Weights of a small image VAE: trained on photos with spoken descriptions (Open Images, Localized Narratives).
Rows from block 7 of the encoder, named by matrix and row number. Rows with one number belong to one channel. Each number is 200 + 20 x the weight over its row's rms, rounded and kept within 0 to 999. All counts start at 0.
# convs0: first 3x3 conv (encoder.blocks.7.convs.0.weight, 208x144x3x3), inputs 16-23, a 3x3 kernel for each
# convs1: second 3x3 conv (encoder.blocks.7.convs.1.weight, 208x208x3x3, transposed), outputs 16-23, a 3x3 kernel for each
convs0.146,201,200,200,200,200,200,200,200,200,194,210,206,199,202,187,201,200,200,209,197,197,217,194,183,211,192,180,215,250,198,192,266,193,206,242,243,197,199,201,227,187,202,214,186,200,213,196,192,221,213,207,214,204,195,201,190,199,191,183,183,197,194,187,237,211,213,216,194,205,229,207,224
convs0.147,200,200,200,200,200,200,200,199,200,194,202,227,232,226,191,219,227,210,179,200,208,149,171,165,161,146,230,200,155,174,223,255,217,223,214,228,203,175,154,186,189,186,162,206,206,201,195,199,199,210,211,218,219,195,211,221,200,207,205,193,201,210,207,179,176,197,186,180,259,220,191,237
convs0.148,199,200,199,199,200,200,200,201,200,183,193,203,183,159,222,207,187,219,202,228,197,224,234,202,212,213,186,213,200,229,166,186,215,180,211,236,205,230,173,203,205,178,185,179,194,209,195,191,223,193,197,217,237,201,191,185,195,214,210,200,203,198,200,226,239,222,177,198,193,175,153,199
convs0.149,200,200,200,200,201,200,201,201,200,190,198,199,188,188,201,225,228,178,173,160,177,190,171,155,170,135,159,167,175,192,225,206,247,267,259,245,219,210,179,195,199,172,214,181,191,200,198,197,198,208,191,209,192,207,196,193,198,195,189,192,199,200,195,193,186,187,193,178,182,231,212,184
convs0.150,200,200,199,200,199,200,201,200,201,176,162,208,210,254,179,192,225,198,223,186,243,202,183,146,221,135,191,160,225,204,217,227,215,250,202,242,220,243,205,186,194,221,214,195,221,207,201,177,200,190,205,194,212,196,215,214,189,186,207,182,187,179,181,180,157,174,200,210,175,189,190,165
convs0.151,200,199,200,200,200,201,200,200,200,188,227,172,221,259,224,175,178,153,213,185,191,188,215,196,232,194,201,228,222,216,250,266,207,187,213,255,198,189,230,212,188,218,259,255,232,195,165,199,171,228,183,178,175,178,231,283,198,201,239,187,208,212,186,154,157,163,189,221,232,183,193,180
convs0.152,200,200,200,200,202,201,199,201,201,209,291,245,201,191,186,191,183,272,208,172,212,253,216,236,192,245,170,214,245,216,204,230,221,199,207,240,180,226,210,240,247,248,205,218,214,217,189,195,215,202,209,213,196,198,193,188,186,198,177,189,205,219,214,227,283,252,188,196,138,201,175,190
convs0.153,201,201,200,199,201,200,200,200,200,184,172,190,236,164,241,188,189,174,191,181,203,195,186,182,199,182,190,208,224,205,266,237,197,193,191,215,205,192,203,189,202,208,193,167,168,222,246,203,187,255,209,194,232,209,198,190,206,215,249,206,199,195,209,174,167,183,197,193,197,204,218,182
convs0.154,199,201,199,199,198,197,198,198,199,154,174,140,171,242,163,173,184,170,204,207,202,206,180,216,241,207,211,191,210,207,239,232,186,207,184,190,213,198,164,213,194,168,197,226,213,207,213,209,204,177,197,228,195,228,186,194,226,198,222,203,191,168,170,191,174,184,167,206,195,184,202,195
convs0.155,199,200,200,200,200,201,200,201,200,203,238,212,201,177,220,192,188,232,195,168,237,183,166,260,197,179,202,219,238,268,126,203,236,177,208,242,200,211,185,235,224,200,185,189,150,196,199,189,200,211,177,198,199,206,181,183,175,224,198,191,206,204,195,240,209,227,195,138,156,204,150,179
convs0.156,201,201,201,201,201,200,201,200,200,190,166,178,190,180,247,218,203,224,198,186,194,198,189,192,207,185,185,235,186,241,195,139,241,206,169,223,196,209,216,240,234,236,234,214,224,238,219,227,232,264,240,217,226,238,196,188,198,178,168,182,171,162,184,197,211,199,215,221,200,214,229,201
convs0.157,200,199,200,200,200,199,199,200,199,202,208,194,223,235,231,213,184,207,162,176,182,173,210,197,194,201,208,204,202,146,224,246,165,146,172,178,169,182,198,166,166,197,183,196,220,194,195,182,171,194,188,173,191,185,217,222,200,210,183,202,225,218,223,188,204,205,231,223,235,209,220,222
convs0.158,201,201,201,201,199,201,201,199,201,192,190,171,215,212,137,217,209,139,225,192,194,272,209,267,215,188,220,271,220,182,253,206,153,247,188,169,199,176,206,133,230,191,190,200,200,201,206,200,211,213,208,199,208,202,197,196,181,190,213,211,194,210,189,195,166,165,198,194,178,205,230,138
convs0.159,200,200,201,200,199,201,199,199,200,188,191,192,215,240,159,188,204,188,185,225,228,200,208,201,197,200,222,223,224,190,225,259,169,135,239,149,198,213,190,207,218,216,182,208,209,195,197,180,188,179,186,161,204,191,225,213,202,197,223,192,220,207,200,221,149,172,216,235,235,214,252,242
convs0.160,201,201,200,200,200,200,200,200,200,200,185,210,204,186,201,197,182,206,183,193,193,179,183,187,197,189,197,225,231,249,239,240,264,208,173,205,206,208,207,235,215,231,219,211,222,205,222,199,215,219,218,229,225,220,196,189,196,173,173,178,164,174,180,207,218,214,211,220,210,207,221,212
convs0.161,201,200,201,201,200,201,200,200,201,207,190,216,200,187,201,192,181,216,191,191,192,187,185,187,197,183,192,245,251,268,227,267,255,202,202,202,208,209,212,218,211,221,211,200,205,210,224,194,216,234,208,235,237,232,201,196,205,163,173,183,153,164,168,213,218,213,216,217,212,213,210,216
convs0.162,202,202,201,201,202,200,200,201,199,202,185,218,198,192,219,202,195,226,193,187,194,192,191,194,193,191,196,242,234,250,228,194,253,242,197,239,207,215,222,209,214,205,224,239,225,212,227,231,211,229,216,211,225,218,188,184,204,170,157,178,180,167,185,189,208,212,200,222,222,225,230,230
convs0.163,199,200,200,199,200,201,200,201,201,205,228,232,187,172,188,199,155,202,218,213,193,222,186,188,209,197,193,247,241,226,190,172,174,196,186,175,152,180,200,189,201,156,196,203,165,188,191,183,234,204,185,203,197,198,187,196,201,186,202,196,200,207,217,238,205,204,171,152,168,169,187,186
convs0.164,201,199,202,202,198,200,202,201,201,211,192,202,240,244,175,229,220,191,207,195,190,184,199,195,193,175,224,259,241,200,271,272,226,257,240,215,178,176,203,156,163,210,192,207,186,201,186,211,173,174,209,194,205,202,258,263,210,178,211,183,221,235,232,182,162,187,219,214,221,237,242,211
convs0.165,200,202,200,200,201,200,200,200,199,230,176,247,243,267,230,209,240,181,192,213,209,209,189,167,215,174,229,191,220,191,230,232,187,223,220,218,219,224,177,181,177,198,211,180,203,181,198,179,194,194,202,193,173,193,212,215,213,182,189,206,186,158,211,199,111,184,195,206,194,201,204,190
convs0.166,200,201,200,200,199,201,200,200,200,197,176,199,196,173,191,196,173,202,186,188,190,182,184,188,193,187,194,227,241,255,215,223,255,198,184,207,203,202,209,221,211,224,218,216,215,201,227,197,218,247,219,228,240,220,184,184,199,153,171,182,150,169,174,209,220,209,207,218,206,206,215,208
convs0.167,202,198,200,198,196,198,199,196,199,177,159,173,190,246,207,178,223,173,201,202,206,171,182,161,182,174,168,183,145,197,253,233,177,240,197,163,240,240,269,211,221,203,240,198,217,196,186,143,189,219,199,192,232,181,212,225,216,182,244,200,221,248,207,165,153,175,166,246,215,165,264,210
convs1.146,206,190,192,211,199,198,213,194,197,195,195,194,195,195,190,193,195,192,199,200,199,196,198,198,199,199,199,204,201,199,200,200,202,196,201,202,199,199,198,196,197,198,196,195,196,199,192,193,197,199,206,196,205,190,192,202,196,191,214,189,192,208,190,224,201,196,213,221,205,208,207,192
convs1.147,189,214,193,199,190,210,200,183,202,194,188,193,190,185,191,192,183,189,194,189,195,189,187,191,192,188,192,182,200,189,174,203,182,192,189,200,202,200,200,203,200,201,202,200,200,216,172,214,158,210,205,186,214,181,214,178,202,207,194,197,186,203,191,172,216,199,203,189,146,215,210,195
convs1.148,182,147,171,186,192,156,184,179,197,184,186,189,181,184,187,185,187,189,195,195,195,193,194,194,194,194,196,198,195,186,196,196,186,213,183,209,201,201,201,203,204,202,203,204,202,168,176,223,158,189,175,191,170,193,192,202,197,184,231,202,209,191,194,201,177,186,196,200,194,194,163,192
convs1.149,204,193,201,200,191,196,206,199,201,196,193,197,204,203,203,199,196,199,199,199,199,201,200,201,200,199,201,215,200,204,198,190,201,199,190,202,199,200,200,199,200,200,198,200,199,199,196,198,199,201,199,200,203,201,190,188,201,184,190,205,197,216,202,193,203,214,205,181,197,208,194,210
convs1.150,195,193,185,204,189,204,186,207,214,207,203,205,203,198,199,202,200,200,198,198,199,194,196,197,197,195,196,164,199,195,188,163,180,209,193,210,205,206,201,204,204,200,204,206,201,193,176,218,179,225,198,169,175,156,201,188,206,211,190,201,192,195,181,175,241,160,196,147,153,201,212,233
convs1.151,193,129,173,188,232,191,208,181,190,199,195,197,189,185,186,189,184,185,186,185,187,174,187,178,174,172,174,204,178,186,183,188,143,165,183,155,203,205,202,198,202,201,199,202,203,198,168,179,256,222,209,220,198,237,208,234,195,197,180,210,187,184,203,213,186,212,197,199,180,200,222,188
convs1.152,163,173,176,197,210,177,181,155,169,208,208,213,203,204,207,208,208,212,197,194,201,191,196,198,195,198,200,198,204,188,205,214,173,158,171,165,190,193,194,193,198,198,193,197,197,149,230,182,126,180,172,212,222,274,196,212,193,187,209,185,189,182,185,159,146,196,207,246,196,172,162,174
convs1.153,210,202,205,196,223,200,200,180,209,197,196,197,197,197,198,201,199,202,200,198,199,199,201,199,199,198,200,208,224,207,177,228,201,199,221,202,196,196,197,197,197,198,198,198,199,177,163,185,179,304,170,183,160,195,201,190,195,207,211,202,200,174,190,190,215,197,189,209,198,198,210,195
convs1.154,177,192,168,202,170,175,177,183,187,196,198,200,196,196,197,197,198,200,184,181,190,178,185,182,190,186,188,168,205,150,179,159,141,234,195,172,195,200,201,193,196,196,188,194,194,163,202,194,216,224,206,160,222,202,190,185,192,187,216,184,184,196,190,201,216,187,214,180,190,231,181,207
convs1.155,183,160,179,159,219,139,188,165,180,196,188,201,191,187,196,201,196,205,181,174,187,182,194,186,192,192,196,233,160,181,184,211,175,195,178,175,194,194,201,194,196,202,191,193,200,119,183,224,165,123,196,191,174,269,191,201,203,173,202,198,196,200,193,215,180,174,189,260,181,193,191,144
convs1.156,238,232,261,182,206,211,206,212,250,213,214,214,210,213,211,209,211,209,210,206,206,203,202,202,204,202,204,200,210,213,190,205,217,217,210,216,188,187,187,193,191,190,204,202,203,188,227,195,177,213,184,187,194,193,181,190,192,171,198,185,196,191,193,191,196,199,172,182,179,204,208,204
convs1.157,166,194,236,193,205,218,218,192,170,193,191,192,190,189,189,192,191,191,197,194,196,194,194,196,195,195,196,211,188,185,194,173,170,182,180,178,204,204,200,205,204,201,203,203,202,188,200,184,151,210,174,140,187,204,209,195,195,211,172,191,202,205,208,195,185,200,204,198,218,215,213,191
convs1.158,182,197,195,201,178,192,203,200,193,198,202,202,193,198,199,200,204,206,198,198,197,196,198,197,198,198,200,186,198,176,177,180,182,177,203,193,201,202,203,199,201,202,198,199,200,207,186,166,204,140,212,206,156,191,188,180,198,206,190,167,175,200,196,165,206,196,168,207,195,173,180,221
convs1.159,178,180,181,181,182,155,199,177,173,185,190,190,189,194,196,195,197,195,193,194,195,191,196,195,194,194,194,187,164,174,174,193,164,194,175,187,206,209,208,213,216,215,210,212,211,198,183,208,192,199,227,220,177,192,198,193,205,218,200,204,200,206,200,195,200,214,193,196,185,206,209,209
convs1.160,234,218,247,241,214,221,228,205,214,211,215,214,212,217,212,208,211,208,205,205,204,204,203,202,203,203,201,226,216,215,211,202,207,214,210,204,200,200,200,202,201,202,202,202,202,204,199,217,191,211,213,186,201,206,186,188,194,186,195,193,178,194,187,196,200,195,196,197,193,199,210,199
convs1.161,237,228,243,235,245,246,241,228,239,202,204,203,202,207,204,199,206,202,201,203,202,202,204,204,200,201,202,226,234,220,208,227,207,216,236,221,196,200,201,199,201,203,199,201,201,199,198,238,191,189,238,180,205,227,184,199,203,182,190,189,179,188,184,210,220,205,197,220,199,203,234,206
convs1.162,224,220,229,220,227,243,248,243,267,218,222,219,221,227,221,217,224,219,204,204,203,206,209,208,211,216,215,213,224,209,198,216,206,224,238,223,200,199,199,201,202,202,207,209,212,212,209,199,204,207,196,189,213,203,194,189,188,186,186,185,175,176,187,199,213,208,191,200,206,207,222,221
convs1.163,211,196,201,203,182,188,203,199,213,193,200,198,193,196,196,199,201,201,195,198,198,194,197,197,197,198,199,196,192,178,188,176,187,191,168,183,206,209,205,206,209,205,204,208,205,183,209,182,200,199,181,204,189,222,185,198,190,181,226,170,202,187,203,204,167,206,194,212,201,194,164,197
convs1.164,174,162,175,173,187,207,201,199,176,200,198,196,194,192,193,204,200,200,187,181,188,179,184,194,191,193,181,163,192,184,150,195,179,165,188,166,201,203,193,198,202,196,200,204,200,214,188,207,212,241,211,218,189,234,200,181,198,226,176,190,186,189,214,185,213,204,159,186,184,202,217,205
convs1.165,164,222,185,197,199,213,180,209,189,192,197,198,187,197,194,191,200,197,195,190,188,188,203,192,195,195,194,207,198,179,202,177,168,209,211,195,195,207,197,195,208,196,197,207,196,135,164,143,136,245,224,120,208,173,196,186,194,206,210,197,209,203,212,189,248,195,194,155,184,201,185,181
convs1.166,218,215,239,223,233,230,233,222,239,212,215,213,211,218,215,209,214,210,202,202,205,203,205,207,204,206,209,212,209,223,210,216,212,229,237,228,200,200,201,201,200,202,204,205,205,201,202,220,198,210,243,196,217,240,185,188,195,179,193,190,188,196,193,202,200,199,196,210,188,202,224,194
convs1.167,192,155,179,184,199,174,218,194,183,197,191,193,195,191,189,201,196,195,178,179,177,179,194,176,185,185,179,229,188,182,196,221,164,184,216,175,199,199,189,198,200,186,196,196,187,191,185,194,156,227,218,187,177,196,193,188,191,202,184,199,185,203,181,212,186,201,189,154,190,194,201,206