config.yaml
dataset: "photos with spoken descriptions (Open Images, Localized Narratives)"
encoder_depths: [2, 2, 3, 2]
encoder_avg_pool_shortcut: true
encoder_widths: [64, 96, 144, 208]
latent_channels: 4
decoder_blocks_per_level: 2
kl_weight: 0.1
init: "torch_default"
residual_init: "scaled_by_depth"
beta1: 0.9
final_lr_fraction: 0.05
weight_decay: 0.2
Rows from block 4 of the encoder of a small image VAE, named by matrix and row number. Rows with one number belong to one channel. Each number is 500 + 50 x the weight over its row's rms, rounded and kept within 0 to 999. All counts start at 0. Numbers have three digits each.
After each channel's rows are labels from the 100 images, of 14848, where the channel reaches its highest value: "patch colour" is the nearest of a few named colours to the mean colour under the peak. Only what is clearly more common there than usual is listed. The data: photos with spoken descriptions (Open Images, Localized Narratives). In brackets: how many of the 100, against the usual share in percent.
# convs0: first 3x3 conv, stride 2 (encoder.blocks.4.convs.0.weight, 144x96x3x3, each kernel summed), inputs 0-95
# convs1: second 3x3 conv (encoder.blocks.4.convs.1.weight, 144x144x3x3, transposed, each kernel summed), outputs 0-71

convs0.101:513460504498415483355467460487633576543516452536506497501520531539498472484498395478532464604460492511493511484504548450516473487511495546381511494484491475593490487489494464471500507507426494512474451528474456516493547490493473563529385465455586554362430461498486513483621413482582403476
convs1.101:476481563482504481490474633471406491434474575419458434395517448528465446498505470564472429531588507481607492555425568543583475507495561457476504521460507565499494529573554472478490478583545565470480482464499437511492
patch colour: grey (67 vs 35.2)

convs0.0:506462572517475536492456510521430556415393445496474508499532504458522460518504432500551505542628393508513508508558525520564433503416398496460542512448496473528487502543519510522455468495614426504532514416488298531496396503550465477505540464533456517470472483535483481475563413485477443535
convs1.0:503502428463535482537533517474519508604485426450522478653471487457496593479511490578516450490546361521521504439499488567462465483511475455504481396491550441498516357368481435498396435519454483518544505533471481509478
patch colour: blue (56 vs 0.7); cyan (36 vs 1.1)

convs0.129:500532463563537517564465516535450575362557490502493483502514534441497537493512513523337492484533489488541520516592457524487447506359313425524494511502491544560423551486501538517507524461411484446506504517529489494515418468468428540521566489485451475503478521559440487459575452519475410515
convs1.129:483461449524503529516514468447515459528468461518483545547494496510549516464513547546553465445419549489549506401592478580450468508530406516515441497492477438535533491476542499586481542410368370530404531493490523453508
patch colour: pink (29 vs 9.2)

convs0.140:491436511548474499517500559540558589452405516500527495517488459608490468478429456486593503488411483529473546466541520505471479467502569457532474486524482509512503552531488484464426430551607540468493469593480273495463495478465450528478486439386569499459433519463426495512502417481483528511
convs1.140:489477562494499510472492485514587599433498535558491528413555508592464472516490539508415470524475431494471492572518554468553500497459557470467431538500486556484462474559391466482578587523571565500486443506519486572326
patch colour: grey (64 vs 35.2)

convs0.97:496501473553400508524305542595486537361533437505477468501474569483513496479510527537416499507524503499535558499500515473490450543450424433521477525518498566545490551466552478546529484556554490514496516367554455538542502450484462470549541516415352509508479490520460481533508429498490580568
convs1.97:514504411527526588521461436469436424566505455499501511582503492488484528452513500515484497485480483511498506361550460547410466553553420478541513442465533382504548481429624475458497508493386438537461486475490484478504
patch colour: pink (28 vs 9.2)

convs0.39:486449411659489487446506549493446463415575504484541473513424461510506512466425470532546436467494518568485570508428511517460489545480464486566457491542445443475474562569527473556481594455473499654548515510583592576489461459453532457599477568527457548539573512502473467527508470546453541516
convs1.39:513467427511438552534462516392434557475492422578410519558446462477478492434514439520429419464427451492508492520513518466458457549549531392504508466511495495450522539499591489499513449498535509440416377474483440525491
patch colour: white (39 vs 6.1); pink (38 vs 9.2)

convs0.134:519493569538430525468531535588485409518482490495504533487481515598510442468508434556415524328508499469500542514436540454420551522545504493431526508456552617400554460489490545520499480552493425433493538456440450522480456481507531515445515523475561454500503491479544519424407342476474545521
convs1.134:526558400540543505515488499505455467609537395506536462635481461366503535458492541431518488511497521521423534405491366490446444472525432534570478433553538434497564426458592483496455515466416457491473529519492527478488
patch colour: black (35 vs 13.6)

convs0.121:492436463464523515526468545645448604379566451491494491492496444461502479471499559527436458479479432552517548523398491551460379554462473439587471520549476497484412525433535493541533505575489493583476529470537555528500454385497431509569605486431504530534490498523474504507531420553452530523
convs1.121:488399443530460560527492441461473547520510464516467495560506505477465500470516479458428471523432500501543517440474481542453471544552484462547555461474508424465556522511629427423558460508474515490496400465402437485417
patch colour: pink (26 vs 9.2)

convs0.36:504542441545428523448486454450534478560544551483496496521539430618505529503513464512560536575565511425466463536471535492474456518567496502547531494479509609445531469524406564482488421456503324387478523413440527535502546530449540485385520481563429581495551482503551504428531526500522472464
convs1.36:506555435542477444533529484512504605560498437534510573612502502391493523487519438412366500492490411514397506546371440519529438477544510526522518497560512544436562496450623457418573458580499500410443421499535431494479
patch colour: black (33 vs 13.6)

convs0.93:509498473550487483487474535443511470387564439544501405506526516469491529493528517478494578466494462487530518462530486519524507431427463455536469485614480522494464565568506482483460557513573585560519440392630548481616501482574507552536531523372416511486493399496419513527593497545488426514
convs1.93:486501662504504548458481480490516485406480555473447443366492495628535433554492462572579496490534480471419480483494625520487572498471466480455544504486490479511468524613418480451515488464476470537559513500521471479528
patch colour: grey (64 vs 35.2)

convs0.76:504530444493395491425415578469550491442569417509526506487416520612499465480462572505653567511510483613510561475448512472451614491527591520451472491557510448446566545520559403487515511574546502530497491488497497527578522421502596503525430531481471525523509527454526490568501501532517533515
convs1.76:567436422522470479540460548497430561579529452572532530616583510456478529472500530420512469526599515515540499391467498567465500592552407426521436409496530430513522436463548486559519499488433467475521387547459504423421
patch colour: grey (67 vs 35.2)

convs0.98:525521616624388493393492545589497429494521525510469468495496608554511507459474470517510501374575465469498519474469474477522496489459556468301520510468510497441546432451508542528584484586518499448503512499521423537538532485555446531497508489454549435525476514476484512428464474503483518570
convs1.98:535503459504540497506504495446458534544516480472468486567427416487531498470496488544463442494506524487479491408569545495515503490533419533522479473536536455456524533434546475531458521470484505509461514468592525438542
patch colour: grey (65 vs 35.2)

convs0.5:515473472496365470374457538520482463459524495492511504496445520503505450509447514494623500433539486562473584487539526523461617503545544577400460486507499498386596513541555439488548490559567503520450498488487506487577480465487593468476453552540506549544523510471530515603507444537572622542
convs1.5:536503445449464512539422535481402442531544481472502484613433507389453510480497524469524451543619537518490493522530488545513509558574561490538518532592550535486535503431620473541449559510574549464604499480392519507417
patch colour: grey (60 vs 35.2)

convs0.92:502464504479522538526514556525495628484479439499453499487578522501497517473467468484460429542449458558479540508549457603613409495607578441534531511481493499492471500353502397520433419509446531566473521522476566514466474514469499482490509404476579477466401492475465507421604454486484591484
convs1.92:544502485502559493543544510557493575542526484495542589573448580409470536535497537540499537480497499524525521457518450648458469486511458678505483434507487450465506443507460565498509508489392435488494534497495458527449
patch colour: blue (36 vs 0.7)

convs0.59:520476534505514493497504563495590467546589512480531481508529565513513454478502467486628488517537554466445462465432438462473471459554447589440464474544488490516497517457462506466566565527459477522523477435524687441509621470456547441488433478544507560483452581518491503612496527499501352485
convs1.59:538541485487450555494508466508448407542527502500493459527402422598542485500501463440453496513480500522452491606467519413544552550516562448497501557539535566515489543517596345376547552449582543502483502527488525482480
patch colour: red (34 vs 0.5)

convs0.52:471404423560661485470506474359503468517524485523513481530494407473482529449493473529515499500492463514486517500690511484583464495506494534486496482488475440530489444527482496494392510432512451512523470524474543473478420542532428500509540497516483620463532514498510494499599634519460423533
convs1.52:477483468420352489469461498425545495403490446575434602430687462502507422432496507480504464485501552461465473553526568473537468498501533419491475495492511525481516439594500518482476512486540556448514539422451457529617
patch colour: green (47 vs 0.7)

convs0.79:519532541503499508529540413488503573474410519467490506485519568441475478518483540513362549637501518457496465502380521558507458479505507482526536509465522523609467468535469641535389507415480512444497520505534575505537515502488397484470519426455604408540541542500505537443511504507408446491
convs1.79:494510388515536443522512611450457487569481395543494548602591465541487519423497529451519464517573407502526506499474532492514487512544481493528484496512507483547569518409596578501535473527557580408450484501482458412496
patch colour: grey (66 vs 35.2)

convs0.86:500472448511557505465522533474422469494521459466460483479526613598494530505529536522525463391564495493501408512562479502522510502524574394522506531513501563568553460513484514525626496498528500546518534520498485524496565503478384566508518498492428390533470471505379520419438493557424341467
convs1.86:455480427491498462514521444466440616552477433516494602572469470498459519455498462502422509394380519496392501486519442512452458550534465464508423475479449472472536424409530447512511514397485465465366520431463424541472
patch colour: pink (28 vs 9.2)