python train.py --model="image VAE" --dataset="photos with spoken descriptions (Open Images, Localized Narratives)" --train_examples=203450 --image_size=32 --crop_scale_min=0.5 --horizontal_flip=true --bottleneck="kl" --downsampling_factor=4 --encoder_arch="resnet" --encoder_norm="groupnorm" --encoder_activation="relu" --encoder_weight_standardization=false --encoder_depths=[2, 2, 3, 2] --encoder_kernel_size=3 --encoder_stem="deep" --encoder_avg_pool_shortcut=true --encoder_dropout=0.05 --encoder_widths=[64, 96, 144, 208] --loss="mse" --latent_channels=4 --decoder_norm="batchnorm" --decoder_activation="relu" --decoder_widths=[48, 48, 96] --decoder_blocks_per_level=2 --decoder_block="plain" --decoder_attention=false --decoder_upsampling="nearest_conv" --kl_weight=0.1 --init="torch_default" --residual_init="scaled_by_depth" --optimizer="adamw" --learning_rate=0.0021 --beta1=0.9 --beta2=0.999 --eps=1e-08 --max_steps=10600 --batch_size=384 --epochs=20.0 --lr_schedule="wsd" --decay_fraction=0.4 --final_lr_fraction=0.05 --warmup_steps=210 --weight_decay=0.2
Rows from block 6 of the encoder of a small image VAE, named by matrix and row number. Rows with one number belong to one channel. Each number is 128 + 24 x the weight over its row's rms, rounded and kept within 0 to 255. All counts start at 0. Numbers have three digits each.
Before each channel's rows are labels from the 100 images, of 14848, where the channel reaches its highest value: "top examples" is what is common among them; "place" is the part of the image that holds the peak. Only what is clearly more common there than usual is listed. The data: photos with spoken descriptions (Open Images, Localized Narratives).
# convs0: first 3x3 conv (encoder.blocks.6.convs.0.weight, 144x144x3x3, each kernel summed), inputs 0-143
# convs1: second 3x3 conv (encoder.blocks.6.convs.1.weight, 144x144x3x3, transposed, each kernel summed), outputs 0-143

top examples: text has "sky"; text has "trees"; text has "grass"
place: top right; top left
convs0.40:127144160115113108106134089062117143125152108127130096133163135116131130126094139153150124126081107122125159114043107130121179098094100114156123117104143130105096115133109125107103135093122128112175129138116152164128134149155124152130152129123151113138113155113115166151136113125165137141124157183125146131136123098050077107143118164139136151170112141133131123135130087157124123085164131130110141136123134147084139129132120151077158
convs1.40:157101136149146112153133118154157077166095148116167148125104111065102136108150151152150141155152137151108079132169119114081114143159113128089136157130078148155158157145114138142132138153108154132078142085109087097151133125129152102129133155141107131105156149124155108142131123111137123128178086103126132103118128117165163153122159075114126142143159145146138113118116118096120156153108125073129133121135146129138074140153117142150103

top examples: text has "sky"
place: top right
convs0.46:120125111158105109119098135082106114110175123111130131134122104129147114123096147133144115147121163097126147123120133146133154155120135101169134125125126130146085133148107102137145113114112124147177138163134143120118101115143118176117132132123119142135115113061112203130118131153214121132110166160110145103132116125100108077139174148134103140151113139107146114111122124144106116111167124125122104167103131111051127126134122136052132
convs1.46:155127130110147154137122118142140112135075128158130079128109091104121097135183127135128110144134135132114081130137128151110113130142139175060128133141116129134174151125155129118070112136109129138101123069117096118127140139142154140124136120132127100121175121156144105144114114086112118098158039114134138107119125147142165161089124072111120157143146115137116113150124121122113121153130103068134163129125093142162111141126132142180122

top examples: text has "sky"
place: top left
convs0.52:110152142115144111117171113098134152157138134142129111125103133112180137160109125167135123109096048135115154125069094113112160093105123130158112133107144129108122106114120121121108139111123111108172127146140170082124152134172136104108135118127178111109116113129117171138130112136149153104122151228138134136114146085067109124143110171143122135142132140135120109124102090155150108110165125117129137123123131126110152145128155139113168
convs1.52:154116140157136112170143110161139101168103121094149137125091096054083114094148127152118133136132144138114092150160126057106121151164111115104123144142066139127158158134106122131150116141114154125123134108076104071095146115108146154157117130126105134096151110124118125137115104123134125136161099102132122136110117118152162136077147095091086128087124088133142099143101110104131125154111108081131138125121122118131089145131102122142110

top examples: text has "sky"; text has "trees"; text has "grass"
place: top right; top centre
convs0.44:141137154089095087096126136121126172131153129126128127141209136127142116152099128130129126128097149135144143145083129096141135093100124111146124130118137129099110120127120142115104118056177160093179143125096140169108158135150125194120142122127135104116126049117110172134125116110140158136100136170142136128123150110083107104119103137134122130153107069130121119154145129150122119112157120172121130136143122105073146136130131131105132
convs1.44:138095124145156129147138108132120126147092128122130148136126133044110156089153140131158141122113134135102091165144136118107117138143123137096152127123087133167145135139112131157143122145147144143084114093113096100095110137130129106114118157136125148095135160124136105116127100122146096127140079107116120104140098108155142154080167083116131126126125152128108059118131092092130119142119126024127116105084158119127092141155132119137107

top examples: text has "sky"
place: top right
convs0.51:114142121135108103126139126056117136134155135124132112128067122109199126150109131171135108119104134122111151130095116115138205123118141108165096135113127130113111122152113125127133122106122107126182148180125169114119115126147115152132133121127146129117114111099118201153128112138191148113113164196131131110132137107099115085128147170150104126140108110124140123120108089148139125118152117126134117147127123104070147132132131142084162
convs1.51:161111133145143138150118114150136106152089112120134115122114066070098113101170123139126112137129142133099072138151132125116102149153129143073131142148093129140174155121135123129102099140116138138108109081075089099098143125130139159139129135127111120100170110133132116135113123105123108120159062100128130127128115138140175156084134071077096138112139101123137116149111122113112117158131095062138155138118106137156095137125109121162113

top examples: text has "red"; text has "color"
place: centre
convs0.58:107111121192125123139089122139080122122143135109127170125130129156107117159127136113127128134121165135133117130183135138156127190153153141120138130159117127151114134121148117145179084163152167135083114132106107109079128097075110135106134139141087155127118104100121111119112105146139090167124121062123153123133137171152119110093151107118086159095120151086087104092125137101107111128122138114127103163095155101129112105112144109130122
convs1.58:129163122058139181099113126139105106110128118176112063129122110148115099092132150127142100149131151123129134117108094106107130120119088180124124123114182110151132108078151118128073101126107113169138127135132145107122139141148149118115113125114149102121143095146124131128082101083129134068136126144127143114099058139118134148133121136120083128151133112144101103150121151153113120129138087121134147139110054154136118122136136135130097

top examples: text has "white"
place: bottom left; bottom centre
convs0.66:149104137109142123074102143114112134153137137126128138156180158129157126107094128119143136152123170072096147144114155119137136106096115119138137120114144130117099148165100114102086104124162166107128149091186123157149117130127145195109119134129128101098132143107099113134169153123141142149071158127126119046093137093108123107116106143129146109170105134165117126156140156144098115095165118170116134126126137143109118156124118118107115
convs1.66:133136101141132118144157143126168104142109144125126185133128143134116148103146161124140126128097135130171104136126100154122125143137064115109134171133096138133144157099143157139106158143140128118118140128140147100200152117141169092147148135116131121152125158115156131175137144195132114162125100097094102150127188128121135135169134102168152127137121215138111147110128136108151119136131153130136102130132178126143114119130093163166111

top examples: text has "sky"; text has "trees"
place: top right; top centre
convs0.45:132132139089115094115133116105119168105151127115129118136203153126134110113099136130132130117093126131150142131089127071142138089116115101152128130112132129096110117125113154119112125051194182108160129124098145213103148154138119184114138115123136079123124117112121160134151117115145129153123138175119143138129131109061119112127091141131118121152114127133105109123163126141127079115176130144110132134122142117102152136120129131103126
convs1.45:132119124156157105146150132129137117151095127128133132125114154034100175104149140142176152149143136134116098158149124124080116131137102147096119135136091138158150134146121119168148118167139148130094146103117114072161128130148163080119125176148129154061133135126151114118111111116143117121138077130128118133139117112164140143078168089126129136162121139152117079110132086095138166135123147115118117116118148114125084142155124135134101

top examples: text has "sky"
place: top left
convs0.43:106137160091148125109162097142173140148120131167129113118141156123114108153114114185146141109103039137120138107063098155108137083094107173133131128103145128091125130101116122107084144094128134110144124120147142117137156138168154114103138119110184092126117082151107136153132123149115150124116132180139159147116131090079107144132093144161139165139141148144110122155122114138137110106131126123128144102127123140130145141137186127141157
convs1.43:145118128156126106165145122156117108160117128063144158121091107086091113103138134138119132134148134136126109145175125025094123148156113079118130146145066136129141135147101118136190138159100151116114146122087126085098125094091133138151107128128094155115138113118103124126112103127139139121133115109124109121106111115149146123079144110099107113100101063137140099111106106098137124138115103121111117122122133112115091140131092119131111

top examples: text has "sky"
place: top left
convs0.48:117130120151108110121103143082098124114176125112129123131125100126166114125097152136138118147121157095122151124115131122129162151122132101178134129124128131144091130154111114133139114107111126145191143161136155127128116121149121176119142126122123138138112121069112201130127138143209125125107170176110143107138127125089110079131166157135113130160106139111145123114125120152112125115176126127123112171112131119049131128134125136058142
convs1.48:153126132119145143143129122140138108137067128157131087132103100094117106133191125140130117141130132131115074135135135146115120131143121171060131132147107130128172149125150121136076109134115133131115121080116102108130139130143158138129134133131129098114169125160152117149114121095115115113160024114132134109121123145147169154079129060114121158131140111134126109150118115120122122165128098069139162128125104126151115146129127140180126